{
  "model": "image VAE",
  "bottleneck": "kl",
  "encoder_arch": "convnext",
  "encoder_mlp_ratio": 3,
  "encoder_moe_every": 2,
  "encoder_depths": [6, 6],
  "encoder_kernel_size": 5,
  "decoder_norm": "groupnorm",
  "decoder_weight_standardization": false,
  "final_lr_fraction": 0.1
}
Rows from block 3 of the encoder of a small image VAE, named by matrix and row number. Rows with one number within an expert belong to one neuron, the router's apart. Each number is 128 + 32 x the weight over its row's rms, rounded and kept within 0 to 255. All counts start at 0. After the name is the row's rms in percent of the matrix's.
Before each expert's rows are labels from the 100 images, of 14976, where the router gives the expert most weight on average: "top examples" is what is common among them. Only what is clearly more common there than usual is listed. The data: photos of plants, animals and fungi (iNaturalist). In brackets: how many of the 100.
# router: router (encoder.blocks.3.mlp.router.weight, 16x64, trained with AdamW), inputs 0-63
# up: expert up (encoder.blocks.3.mlp.up, 16x32x64), inputs 0-63
# down: expert down (encoder.blocks.3.mlp.down, 16x64x32, transposed), outputs 0-63

# expert 2
top examples: class Aves (86); order Passeriformes (62)
router.2 101 [112  57 126  67 156 111 169 133 103 112 175 118 117 100  89  69 125 115  97 101  95  97 106 142 100 127  82 133 135 101 163 123  94 149  88 139 129  98 125 111 110 138 110 136 158 122 106 213  91 178 106 198  63 147 112 100 176 162 111 131  91 141 119 102]
up.0 110 [125 170 164 135 154  91 137 105 123  79 110 131 158 194  90 246 128 110  96 155 115 165 103 176 113  82 112 114 148 131 176 147 100  91  87 113  73 157 100 143 135 139 131  99 114 115  98 162 120 124 162  93 168 161 120 143  77 132 154 107  86 139 151 138]
down.0 102 [ 94 136 137 118 165 128 165 132 147 119 116 185  99 153  61 121  87 184 161 196 161  97 134 102 135 120 107 172  99  90 130 134 161 102 212 106 111  85 163 173 138 158 160 134 161  93  97 101 132 116 166 140 145 153 153 154 166 125 186 139 148 173  93 118]
up.1 107 [116 151 138 108  89 165 131 113 131  91 109 138 168 127 141 240  95 138 140  94 147 117 124 138 121  82 120  80 105  89 117  95 121  97 120 135 173 206 134 187  98 124 148  56 148 135 165  97 146 115 112 117 174 136 139 215 129 110 108 131 113 112 123 126]
down.1 093 [ 73 166 162 134 137 127 118  67 150 124 152 135  23 101 104 156 146 153  68 137 150 139 152 108  90  80 128  79 133  92 114 114 104 140 119  96 130 133 181 140 143 127 125 120 113 149  72 122 171  93 117 159 149  92 217 138  88 155 132 159 119 140 116 164]
up.2 084 [ 96 155 122 132 117  60 157 124 123  79 128 142  85 123 142 232  98 115  99  89 106 151 117 128 106  76 131  94 112 139 208 126 113 131 130  99 139 211 162 129 142  74 112 201 153  90 142 111 163 122 148 153 128 165 165 151 116 125 133 109 120 128 119 124]
down.2 076 [121  54 164  42 165 114 105 156 121 177 129 137 102  90 185 155 133 149  82 158 155  98 194 140 165 166 160 127 113 118  96 140 104 158 118 152  94 114 122 124 151 135  95 140 158  97  64 163 127 167 143 121 120 189 158 150 123 121  82 107 143 176 119 115]
up.3 095 [135 135 144 148 125 118 147 112 144  70 167 149 117 138  89 200 144 126 146 116 125  64  95  86 110  50 159 136 116 158 121 125  76 173  99 107 134 200 121 150 125  91 146 141 165 116  87 102 117  78 170 114 159 106 162 108 147 111 129 157  87 153 208 147]
down.3 075 [124 104 182 146 145  98 128 148 164 160 116 124 152  90 140 130 163 157 124 112 116 107 106 126  96 125  92 164 125  80 128  78 101 155  83 179  71 146 150 113 132  77 146 110 108 158 109  99  72 147 169 135 159  68 182 226 127 140 123  73  86 136 113 123]
up.4 119 [124 133 110 119 149  85 116 113 111  49 164 154  87 114 151 236  59  74 107 118 141 116 119 139 119 117  69  99 126 133 179 169 109 165  84 160 164 156  83 140 126 159  81 137 149 150 128 108 137 125 109 148 156 138 143 176 131 143 127 178 122 162 140 113]
down.4 125 [154 115  95 107 166 154 138 105 124 161 162 113 133 104 167 196  62 127 120 190  95 130  87 125 130 196  96 123 202  93 137 150 134  80  85 119 122 166 111 153  58 129 163 117  64 142 154 121 117 140 126 144  95 120 145 162 156 173 148 149 111 104 154  97]
up.5 115 [131 146 158 100 127  99 168  99 147  75 115 130 129 126 156 216 132 148  90 142 118 158  96 166 136  79 130 118 152 101 143 144 120 131  83  18 105 167  81 184  96 174 131 107 137 101  77 119 121 153  99 153 159 136 120  94 167 152 169 162 103 145 130 128]
down.5 101 [ 96  81 134 114  94 100  67 115 125 101  49 123 125 119 170  98 162 146 105 138 105  93 129 111 144 156 178 118 124 146 104 151 106 173 124  63  66 166 114 101 113 159 117 139 147 122 164 161  85 148  89 111 145  79 137 124 124 139 180 164 158 212 151 106]
up.6 090 [ 49 159 121 126 134 105 142  87 152  72  96 138 127 179 116 240  78 126 134 149 155 128  94  78 119  48 111 121 131 174 152 131 160 136  85 114  88 191 127 147 184  95 107 128 137 116 142 137 156 117 139 125 141 110 130 166 120 121 130 149 115 143 148 108]
down.6 099 [ 94 199 137 159  64 119 182 182  84 164 155 166 139 167 159 137 152 128 144 180 149 123  88 145  91 163 164 128 105 150 178 149  86 157  83 112 131  96  76 147 106  89  84 129 146 151 150 111 117 184 173 167 148 143 123 162  88 153 115 152 114 114 124 139]
up.7 110 [114 177 113 123 130 112 101 107 144  80 152  72 196 164 132 229 127 121 110 123  82  86 132 153 122  95 124 114 154 161 141 172  87 113  86 169  90 162  77 141 156 136 109  94 187  92 116 113 134 145 142 127 166 141 163 146  99 107 147 154 103  77 137  95]
down.7 105 [100 155 126 149 165 156 140 108 102 103 112 145 117 111 158  48 128 115 157 124 140 112 141 124 111 170 133  96 131  83 182 121 122 195  83 125 145 141 134  45 139 154 159  82 166 122 131 168 102 125  90 155 150 145 184 100 110 168 181 158 139 197 172  97]
up.8 090 [127 135 104 112 140 140 189 121  93  55 132 106 127 124 162 234 125 109 113 119 118 129  93 204  75 113 115 156  74 146 194  90 124 109 121 136 169 190 116 110 158 120 112  97 128 119 101 132 125 113  96 159 151 138  79 132 136 134 101 187 137 163 116 130]
down.8 089 [141 139 139 183  86 141  87 162 121 103 156 101 104 163 118  34 147 156 103 129 121 119 157 129 127 120 124 131 112 146 101 153 131 164 124 120 223 103 166 150 141 162 178 164  99 118 123  50 139 119 145 159 164 105 143 199  75  97 101 112 107 115 139 139]
up.9 104 [133 129 116 120 116 129  99 116  88  41 132 111 110 175  77 213  87  52 167 124 111 102 126 133 144 134  92 106 188 161 140 136 140 117 129 172 172 193 149 135 156 110 130 189 159 130 132  87 135  70 118 122 148 118 131 127  91 142 118 175 119 102 148 115]
down.9 107 [128 111 121 143 129  95 149 118 200  40 155 103 152 145 115 118 140 208 130 138 118 134 167 138  94 146  69  81 146 101 106 105  95 137 122 110  99  82 142 143 146 190 138 158 137  73 127 106 100 155 162  99 139  97 108 123  81 159 135  80 140 122 204 110]
up.10 121 [123  84 149  74 100 155 160 123 145  70 107 117 111  94 176 214 122  86 127 145 101  86 130 180 149 104 172  71 109 147 165 100  67 142 135 138  86 114 167  94 139 141  97  96 112 142 154 148 159 112  99 112 184 124 125 130 129 107 141 149 147 182 178 159]
down.10 114 [131 135 133 144 123  60 152 178 133  66 106 137  94 152  74  76  98 168  99  84 145 135 191 187 134 102  54 123 101 150 104 107 129 179 138  96 115  51 114  66 116 101 137 103 140 186 126 114 125 106 119 103 124 109 138 108 161 167 133 122 147 131 126 119]
up.11 104 [104 170 141 103  78 127 182 144 124  41  95 118 107 100 153 235 125 146 117 110 161 140  87 148 143  64 125 130 129 109 148 153 106 106  85 109 128 129  81 141 100 119 112 147 168 142 162 135 137 169 150 127 169  93 147 156 101  77 134 142 104 190 151 125]
down.11 101 [ 89 158 175 135 125 115 149 123  95  82 130 143  80 188 153 106 108 194 114 152 179 115  87 104 111  86 149 124 148 151 130 120 120 182 150 140 136  52 103 162 133  95 136 186 149 125  62 175  96 110 139 111  77 153 118 181 158 129 136 109 175 160 151 135]
up.12 096 [122 112 157 147 145 119 172  72 140  20 138 126 127 106 120 228 121 184 159 154 148  91 121  79 116 132 121  97 114 118 131 145 112 140  72 109 137 185 105 118 107 115  98 161 164 109 147  99 189 119 146 103 149 149 153 121 127 143  71 135 119 108 165 135]
down.12 100 [145 131 157  50 122 126 108 141  78  78  92 156  86 161  82 124 156 127 173  92 134 127 192 108 153 116 146 130 136 118 144  82 153 188 138 136  88 115 156 151  89  65 126 122 153 150  97 137 160 127 116 132 161 101 142 155 106 127 197 113  97  67  64 129]
up.13 093 [171 164 140 147  57 134 118 134 135  48 132 154 136  93 120 172 151 123 102 123 110 175 131 154 130  70 141 134 180 184 161 121 126 175 107  67 142 173 136 125  78  90 141  88 154 140 144  85  86 103 170 120  75  99 147 135 111 127 108 131 140 150 184  91]
down.13 107 [163  97 134 122  80 114 103  80 127 122  55 130 105  80  97 195  87 133 114 125 126 135 181 125 118 133  72 120 131 175 137 152 140 161 120 143 145  91 150 111 161 172 148 126 116 126 163  86  90 179 127  95 157 142 123 104 180 158 142 131 117 182  35 148]
up.14 077 [128  84 155 134  93  78 113  81 109  32 120  78 128 164 140 222 154  89 105 100 144 147 148 155 140  58 156 104  99 124 163 118 151 169  83 135 132 165 142 170 147 111 118 125 156 139 136 100 161 105 129 149 146 166 152 130 112 140  79 158  85 143 138 127]
down.14 079 [188 145 147 178  65  93 112 147  80 151 120 147 154 122 148 125 118 107 131 153 129 165 209 101 152 141 129 114 126  84 149  70 124 116  85  68 164 116 111 223 108 135 129 148 130 121 115  83 118 115 176 144 156 172  81  95 153 113 124 113 134 102  95 154]
up.15 080 [113 149 132 143  70  89 125 123 116  60 142 103 139 143 136 254 134 139 117  87 158 130 105 164 113  98 126 120 142 137 148 146 153 134  76  91 122 192 161 148  79 140 124  69 168 124 104 106 145  96  94 157 138 137 172 129 158 147 131 113  65 112 139 154]
down.15 087 [174 131 149 136 121 109 142 160 112 151 100 132 155 128  48 110 109 152 155 146 120  73 139 110 131 190 214 119 152 145 142 105 140 183 131 190 120 109 131 131 135 153 143 184 124 117 141 111 146 176 158  95 184 127 107 126 127 223 126 109 141 105 176  95]

# expert 1
top examples: phylum Tracheophyta (26); kingdom Plantae (26)
router.1 096 [132 164 136 143 221 118 142 136 127 146 137 173 138 133 184 162  60 134 120 134 163  78 127 130 130 153 108 152 152 105  90 130  85  82 101 204  83 179 138 161 135 106 133 147 140 199 149 160 118 116 123 140 106 172  98 141  91  72  98  98 111 160 123 121]
up.0 109 [146 182  96 117  72 137 135 173 119  58 110 111 173 156 120 161 144 145 110 112 112 127 103 178 106 102  76 147 146 155 148 121 153 140  72  65 107 126  93 111 106 135 181  77 116 116 133 144 144 144 162 112 134 111 150  98 141 170 205 155  49 134 106 155]
down.0 095 [ 76 161 108 124  86  71 119 153 106 198 122 154  79 111 110 124  75  53  84 149 129  90 114 150  67 163  97 144 139 111 107 120 170 138 104 125  89 149 149 141 170 137  83 185 124 155 151 115 150 129 100 129 122  75 107 117 177  92 110 164 165  96 134 144]
up.1 077 [132 101  98 117 117 136 125 118 113  19 131 146 157 110  87 175 115 146 145 154 141 172 143 101 169 100  98 138 103 139 117 121 120 107 122  79 108 148 129 149 113  81 163 102 200 150 104 135 160 143  74 180 141 101 151 132 172 134 129 182  47 168 152 117]
down.1 096 [156  95 120 148 101 136 123 144 131 118 178 109 143  91 126 164 130 114 193 166 101 168  70 131 118 164 125  90 140 151  82 159  87 104  93 104  77 105 160 145 111 132 117 135  54 108 151  81 113  95 132  44 177 172 164 111 100 126 114  76 127  98 163 140]
up.2 094 [ 94  86 131 162  61 117 120 102 128  60 149 143 145 101  98 227 104 154 122 113 141 122 103 157 154  76 148 117 180 103 149 110  98 188 105 101 158 137 115 122 102  56 133 161 144 147 154 146 165 126 106 135 162 118 134  84 160 192 125 118  87 120 146 132]
down.2 088 [ 97 153 125 120 186 175 127 112  86 121 139  96  39 131 156 118 125 125 146  98 129  72  97 166  99  99  97 132 106 211 113 156  96 101 136 105 127 156  92 160 184 122 148 155 156 113 133 157 106 109  68 129 171 162 155 165 124 183 126  69 109 115 142 138]
up.3 091 [135  96 106  97  98 103 123 130 124  24  76  89 110 151 118 222  91 120 105 126 127 147 139 192 153 101 167 120  92  83 155 141 137 119  79 114 108 116 156 159 139 133 138  98 140 121  99 137 143 180 182 156 135 163 117 138 154 170 122 180 136 101 157 103]
down.3 104 [160 100  70 122 153  88 131  99 114  84 153 123 100 147 129  74 100 137 146 149  96  82 139  87  83  76 105 118 148  72  74 113 151 119 131 133 170  38 152 137 109 113 155 171  81 162 169  97 113 185 147 119 120 150 116 144 161 190 141 147 149 127 151 140]
up.4 115 [105 123 157  78 140 101 122 148 116   9 138 146 124 107 161 204 145 157 115 134 132 160 105 129 141 100 102 129 152 144 124 117 135 139  70 103  96 144  89 113 172 166 131 114 167 103 147 135 124 178 178 127  93 110  91 130  96 166 129 194 134  66 126 156]
down.4 116 [ 89 153 174 106  82 101 107 104  91 114 131 105  81  96  66 141 125 148 102 122 143  97 172 134 181 134 163 160 178 184 160 149 165  96 115 128 197 135  64 136 133 120 115  94 154  82  89 169 174 118 165 139 164 149 157 115 141  89 106 125  95  85 114 147]
up.5 122 [121 137 147  84 106 126 153 137 104  67 138 123 147 135 107 227  90 121 156 116 137 119  86 121 126 151 117 113 166 135  99  77 160 129  83  74 186 141 134 104 126 135 132 154  91 126 124 172 160 135 121 140  84 126 157 107 137 175  96 117  92 113 135 241]
down.5 120 [ 81 149  39  84 132 148 158 100 115 200 158 122  73 155 127 113 165 145 101 153 182 135 161 171 116 139 119 115  74  88 129 161 151 160 163 116 135 121 124  49  78  98 155  75 124 177 111 107 110 137 105 144  96 109 154 138 126 137 120 123 100 166 134 144]
up.6 116 [144 127 141 114  65 172 159 152 124  62 146 100 123 182 168 223  65 159 109 138 124 136 160 134 119 102 122 113 126 117 124 151 121 134  64 156 116 153 133 143 104 120  95  83 175 106 112 105 180 135  99 172 118 107 145 127 156 150 105 181  55 110 103 132]
down.6 087 [120 137  82  93 145 104 119 128 107 182 114 152 124  87 158 128 108 151 150 138  89 167 171 116 114 149 203 195 149 132 134 130 137 167  89 152 131 134  90  94 113 135 138 150  93 120 147 140  90  64 107 151 178 105  98 189 103 134 129  72  39 129 154  98]
up.7 093 [128 143 128  80 131 150 162  99 121  71 123 130 166 120  65 215 109 118  87 113 135 121 121 223 126  59 121 148 134 173 147 194 136 140  88 110 119 133 141 126 160 139  98 132 133 129 149 129 121 120 148 114 107 106 146 107 122 173  87 171  41 142 138 119]
down.7 090 [113 117 163  77 149 152 105 123  56  73 108  97 168 158 130 184 148 160 167 125 126  80  93 127 128 121  87 116 100 131 130 172 126 158 152 107 117 174 120 148 117 164  87 103 109  60  94 181 168 107 110 127 165 143 109 182  99  92 106 137 108 160 148  62]
up.8 085 [133 146 126 111  68 132 144 118 157  57 107 102 110 170 117 164  92 155  72 110 130 178  87 171 101  91 114 159 123 160 163 173 131 125  73 105 113 169  87 140 135 100 114  77 125  94  98 179 136 127 141 194 192 153 143 115 136 146 149 150  74 153 110 155]
down.8 094 [142 172 168 117 123  73  95 168 150 138 157 172 158 130 170 181 124 166  62 134 131 135 170 108 154 157  94 132 128 145  59 144 110 161 158 113 144 120 163 125 190  60 118  85 117 162  64 127 175  75 135  98 142  96 137 123 135 128 101 168  96 115 138 141]
up.9 103 [175 179  78 144 145 100 114 139 117  47 165 135 103 167  92 144 149  98 190 146 147  70 150 159 130  81 128 144 112 110 118 176 167 123 108  91 120 155 144  86 141  71 133 108 145 130 102 173 134 137 142 161 107 139 122  94 107 187 105 182  83  81 133 101]
down.9 105 [ 98 111 112 109 155 157  87 143 117  84  95 121  94  65 175 164 123  82 199 172  74  97  90 153  99  76 121 118 181 135 152 129 127 177 118 103 149 145 109 131  87  65 103 146 111  98 181 132  75 153 108 171 146 129 134 124 144 126 102 124 161 164  93 154]
up.10 097 [121 109 130 139  98  97 133 136 118  27 101  91 117 104 143 196 123 132 131 135 118 105 168 147 128 112 159 170 159 134 154 126 131 123  56  91 186  94 136 165 159  90 173  73 124 117 103 156 188  97 111 170 126 152  97 104 150 190 104 145  84 139 124 116]
down.10 096 [132 109 136 155 178  99 110 127 125 160 179  88 125  89 152 165  97 131 124 155 109  78 123 136  84 117 153 135 143  85 183 107 117 107 160 149  65 169 179 109  95 127 129 140 181 116 122 162 132  92 132  43 176 129 132  86  85 146 132 121 112 146 184 194]
up.11 099 [166 121 166 119  90 140 149 114 112  24  89 162 113 104  85 175 123 123 150 114  73 169 127 165 160  93 143 144 119 166 193 164 201 128  92 125 154 159 155 132 103  84 120  81 126 131 166 128 105 103 118  95 121 129 118  89 108 174  79 152 132 129 133 122]
down.11 099 [105 102 167 107 137 114 156 165 103 150 145 166 155 108  81  47 147 115 116 114 159 126 149 136 105 150 170 102 145 195 146 157  92 102  95 127  99  89 134 168 126  72 148 109  66 111 164 126 140 147 131  23 120 108 148 171  81 118 103 155 141 100 125 129]
up.12 103 [107  96 108 105 112 120 134 122 130  67 125  96 151 113 113 255 103 121 149  80 120 181 134 169 113  93 137 165  42 137 160 136 167 130 100 106 126 116 111 115 149 105 134 129 164  85  92 130 116 127 145 129 129 130 159 128 153 204 143 125 129 163 117 116]
down.12 100 [ 72 154 145  97 136 172 127 129  74 115 151 113 103 105 169  71  71  91 161 160 118 114 118  78  89 146 100 113  91 139 168 151 135 182 156 129 102 121 129 203 156 152 112 148 186  97 152 144 128 116 134  91  94 152 154  77 143  92 111 156 110 203 122 129]
up.13 098 [127 124 167 123  61 133 159  77 124   9 165 113 143 153 118 155 123 139 151 147 116 129 143 176 121  91 113 115 167  82  96 139 154 127  57  99 145 119  92 141 130 116 155 115 177 119 106 143 115 135 139 148 149 143 164  83 107 211 157 145 125 163  95 116]
down.13 096 [155 132 140 132  76 105 108 155  69 188 113 130 145 131 176 150 121  79 129 172 103 125  92 167 170 119 153 156 104  86 126 126  77  76 106 143 137 147 112 140 113 100 115 120  99 125 112 139  65 139 157 103 168 152  88 105 144 121 130  85 138  43 211 100]
up.14 109 [126 120 137 103  90 130 126  82 127  51 127 151 116 159 144 144  81 129 138 112 110 109 113 123 143  84 168  72 151 184 147 178 120 133  73 114 181 174 144 104 162  57  91 109  99 159 122 111 118 163 111 167 115  97 188 162 141 190 130 105 111 176 157 122]
down.14 122 [109 147 154 150  97 158 124  85  80 126  87 174 193 120 116 106 112 134 156  80 109 121 105 147 203 139 149 116 124 151 117 157 188  86  74 179 205 144  98 152 198 118  72 137 127 142 109 122 128 188 124 117 151 130 132 132 128  81 165 132 121 133 139 160]
up.15 101 [105 178 103 154  83  76 143 107 107  62 157 145 136 156 123 195 107 109 135  94 136 123 189 229 106  51 114 107  97 148 171 165 158 121 112  77 105 167 100 134 153 111 128 136 135 111 152 138 168 124 165  95 146  92 117 114 110 165 131 142 109 115 128 129]
down.15 102 [126 105 110 166 146 102 135 166 121  61 163 165 134 110 120 149 137 152 135 111 157 149  23 163  97  93  93  75 100  82  98  94 120 155 109 133 106 184 153 177 113 146 154 149 130  84 118  83  84  82 173 129 146 112 116 134 173 133 110 133 129 137  91 181]

# expert 13
top examples: order Passeriformes (60)
router.13 071 [129  92 142  76 145 113 126 158 123 164 135 130 135 173 183 141  58 133 102 133  93 155 124 127 128 123 124 156 156  38 110 139 166 143 115 169  97 180 143  98 111 112 133 176 128 128 154 143 121 198 134 187 100 111 117 141 209  74 155 102  97 113 156 102]
up.0 104 [165 125 139 128 114 200  94 118 155  71 135 154 150 108 139 170 126 155 109  76 115 173 116 134 138  96  79 120 136 110  57 198 145 135 140  73 190 130 130 159 106  97 101 119 163 166  93  87 153  80 131 164 129 182 114 109 115 160  67 130 117  98 134 125]
down.0 103 [130 125 120 129 143  89  78 162 166 134 201 138 164 121 168  97  85 123 188 159 124  98  68 154 142 199 144 128 107 128 138 129 138  72 130  99  88 156 156 140 177 160 192 129  69 140 158  90 134 133 125 143  91 132 168 141 130 138  96 139 138 124 120  53]
up.1 128 [100 186 106 139  80 103 143  89 148   6 113 134 122 152 162 184 133  77 163 110 199  89 147 136 125 150 144 104 151  99 116 147 147 146 129 103 133 157 127  79  94 148 147  93 152 122 147 121 161 168 140 107 116 111 161 148 126 140  94 162  63 138 116 151]
down.1 122 [ 74 166 132 133 122 163 124 134  91 173 123 126 143 134 109 112 169  92 133 102 121  70  99  96 177 142 212 117 159 154 133 120 155  73 113 126 129 159  62 120  95 154 191  99 144 153 169 152 108 131 109 205 119 117  99  85  91 104 134 117 181 150 151 112]
up.2 079 [ 69 183  82 208 125 134 147 132 121  70 124 120 160 121 153 197 106 132 124 152 171 103 141 150 118  80 118 149 114 141 115 146 140 129  97 110 155 141 159 126 102 102 131  96  83 131 124 118 125 104 113 111 149 158 106 104  38 216  94 155 133 153 133 178]
down.2 093 [106 170 116 137 108  83 136  98  84 156 149 108  87 103 154 109  79 133 117 163 104  89 100 140 130 220  71 184 115 168 163 127  80 136 151 193 145 141 126 153  70 142 143 134 154 105 166 126 123  86  73 102 148 128 107 137 122 117 165 150 105 177 172 138]
up.3 094 [142 157  71  91 109 103 213 151 114  92  84 154 171 110 148 183 109 138 131 165 128  60 157 151 115  73 120 131  83 144 130  83 106 141 140 137 142 179 127 130 156  88 128 107 156 144 108 100  91  74 143 192 133 199 149  88 107 131 128 123 130 115 127 158]
down.3 107 [ 99 149 112 204  99 162 154 187 144 141 100 155 112 122 121  74 111 130 134 140 133 107 130 137 103 124 101 143  32 133  31 109  49  86 158 124 165 128 148 154 131 127  75 103 149 103 149 114 132 144 154 110 160 103 120 132 105 139 131 178 114 164 116 103]
up.4 081 [100 123 159 109  79  81 176  96 141  54 170 119 142 108 110 208  96 157 112 141 117 127 151 102 125 106 132 105 151 152  66 102 106 125  95 119 129 106 149 152 115  84  97 146 127 124 134 122 172  85 128 132 137 169 157 133 148 214 129 114 106 202  89 170]
down.4 079 [115 135  96 124 125 147 173 116 113 141  73 128 121  93 101 118 146 191 146 124  98 129 113 165  84 131 120 122  72 168 106 110 142 135  82  93 173 148 139 144 130  46 168  79 163 110 140 108  63 122 163  87  97 108 112 112 147 167  74 148 123  65  94  75]
up.5 101 [146 147 150 133  99 184 187 121 120  87 100 137 153 108 124 184 107 129 104 163 136 154 135 123 139 111 101 130 129  76 136 151 139 152  56 128 161 118 118 170 112 130  90 100 184 132 124 126 100 170  75 126 143 135 191 166  88 143  59 143  28 124 127 124]
down.5 103 [ 58 122 124 145 134  97  69 108 178  93 129 150 103 141 102 118  97 102  92 184 147 160  70 166 134 179 161 127 118  94  86 114 135 175 111 182 101 152 166 101 196 182 108 102 148 126 126  82 127  84 176  96 103 127 132 150 137 138 138  93 104 171 116 134]
up.6 106 [ 97 126 124 165 104 103 109 153  96 138 128  89 154 227  87 208  49 132 174 132 153 105 100 125 148  81 127  88 141 168 156 188 125 127 101 149 168 138 144 139 123 109 109 128 130 130 113 125 154 111 114 137 128 182 137 117  75 143 157 116  74 101  79 152]
down.6 114 [175  84  88 116 141 147 142  89 124  96 174 101 132  65 130  61 145 105 133 170 149 107 174 119 103 187  50 119  61 138 156 164 112 120 141 111 155 129 125 100 109 134  99  84 165 130 128 139 156 142 170  69 125 160 125 125 132 129 134 179 105 176 105 172]
up.7 091 [113 154 150 125 136  98 146 128 200  49 138 166 118 126 113 165 105 177 112  89 113 126  95  91 115 112 161 153 150 139  67 133 124 138 121  92 109 124 124 102 136 151 101  99 169  95 151 133  61 214 157 109 121 142 109 149 166 207 105 101  80 150 134 146]
down.7 104 [170 105 130 102 146 141 113 164 144 151 106 114 146  74 155 125 121 125 121 125  80  85 152 128 161  83 127 165 151 146  76 175 169 189 129  77 180 133 128  67 126 171  95 119 142 125 126 162 122 157  91 165 163  97 163  69  65  84 158 139 114  86 114 168]
up.8 102 [127 167  96  80  63 144 154  80 119  36  95 161 141 134 109 145  73 134 142 133 146 157 138 131 120  83 113 146 115  98 114 153 168 126  89 124 126 189 110 178 142 147 136 142 195 141 169 155 113 126 134 158 110 102 148  80 111 139 144 128  39 156 114 152]
down.8 097 [155 103  58 118 180 179 125 111 110 163  99  86 124 101 172 126 170 131 181 136 129 156 137 161 143 185 125 188 109  59 133  82 157  81 102 104 140 112  74 143  69 139 154 169 115 113 129 159  95 148 119  84 160 140 141  92 160 116 159  96 108 153 145 123]
up.9 093 [144  96 146 115  82 151 216 137 121 107 145  83 134  71 110 244 103 151  99 131 167 148 165  97 113  64 123 124 161 113 117 159 113  77 110 136 133 172 145 131 124 140 135 116 150 106 103  88 151 138 147 111 103 176 182 118 104 122 112 158  98 116 115  92]
down.9 103 [130 121 110 103 121 130 157 135 134 212 173 145 153  74  99  84 113  97  92 159 117 171 151 122  91 143 107 138  79 148 131 114  55 145 116  95 145 147 186 169 170  63 176  81 153 156 141 100 100 121  67 134 125 126 124 160 139  95 107 179 114 124 136  95]
up.10 084 [118 154 129 144 104 158 176 130 146  48  87 129 109 155  84 159 149 164 134 156 122 143 143 142 131  72 103 113 169  78 103 156 150  84 107 163 157 189 109 133 109  49 100 131 118 129 128  76 154 128 106 189 117 199 120  81 141 142 118 133  72 142 142 146]
down.10 100 [ 88 170 168 147 194 150  78 126  78 116  41 135 147  57  42 131  85 132 185 122 134 141 129 109 150  97 123 147 115 110 135 143 132  97  99  96 164 158 116 102 194 134 117 112 108 116 148 153 151 183 105  93 129 147  98  94 141 135 117 122 111 157 122 143]
up.11 101 [118 144 156 122 184 172 125 142 124  59 164 102  71 145 117 183  96 145  71 135 155 137 145 107 100 138 184 114  93 109 136 107 118 132  70 121 123 156 130 146 120 154 126  98 121 185 112 164 143  93 104 139 109 178 196  94 101 199  87 124  81 111 108 154]
down.11 103 [124 141  84 143 128 185 123 140 104 109 110  56 127 134 106 100 200  62 113 149 167  84 141 170 124 160 114 153 142 103 107  87 119 101 129 158 160 129 117  64 181 105  87 136  91 158 111 126 115 109 109 152 134 161  55 196 155 125  85 114 135 118  89 133]
up.12 114 [102  82  76 159  79 173 170 142 123 111 146 163 143  87 125 178 118  70 131 173 181 129 174 108 124  88 115 144 170  82  75 160 146 153 111 148  86 133 122 159 114 127 139 142  83 138 172 168 112 106 164 139 149 154  83  86 108 137  96 144  66 175 120 114]
down.12 102 [ 88 143 111 125 105 106 126 104  75 161 169 114 134  93 150 189 138 105 183  82 134 151 108 127 147 137 133 136  83 157 171 143 126 132 116  96 134 151 108  93 132 122 110 168 175  88  99 149 183 118  57 131 165 113 114 153 177  70 120 204 162 112  93  74]
up.13 106 [136 122 110 148 119 172 165 115 134  56 117 150 162 163 112 155  78  99 160 108  87 140 197  90 112 133 108 151 144 111 117 153 157 152  56  86  97 168 149 131 121 124 118 136 179 119 124 105 164 122 102 153 103 119 118 105 110 219 164 120  69 120  67 156]
down.13 108 [143 151 111 183 136 102 126 145 158 178 145 157 155  88 130 127 159 149 169 131 105 141  58 118 105  50 110 155 112 141 101 125  92 192 118  84 108 159 153  80 133 133  83 154 162 147 173 129 161 120 119 134 152 134 137 109  66 128 142 204  62 100 150 145]
up.14 083 [161 149 106 112 133 126 118 114 159  85 121 113 109 127 143 185 160 143 148 110 158  28 152 162 155  75 154 133  93 166  96 135  99 133  84 141 157 161 103 148  99 156  94 129 113 104 162 147 125 143 118 148 110 166 106  59 127 190 136 139  54 183  82 137]
down.14 093 [119 189 149 120  79 120 106 146  80 120  61 142 117 141 126 157 173 192 116 116 101 149 145 119  84 117 143 106 165 177 177 192  98 145 159 116  80  90  82 204 113 168 143 162 115 134 101 132 124 128 116 156 123 176  73  95 108 141 130 166 127 136 115  96]
up.15 120 [150 105  67 177 135 141 157 107 134  92 110  89 107 123 111 202 143 165 150 168 114 109 175 108 110 129 161 125 142 114  97  92 142 137  70 150  65 143  97 201 145  93 110  76 122 120 108 110 138 123 139 131 128 204 147  78 142 203 137 134 103 154 111 135]
down.15 108 [ 90 166 126 137 137 142 126  95 115 104  98 172 131 109  59 111  92 201 152 135 127 123 149 164 147 150 202 147 186 141 106 127 139 116  89 143 134 116 131 157 177 142  95 136 116  99 116 156  89 131  93  99 169 143 103  65 115  47 105  65 145 164 136  97]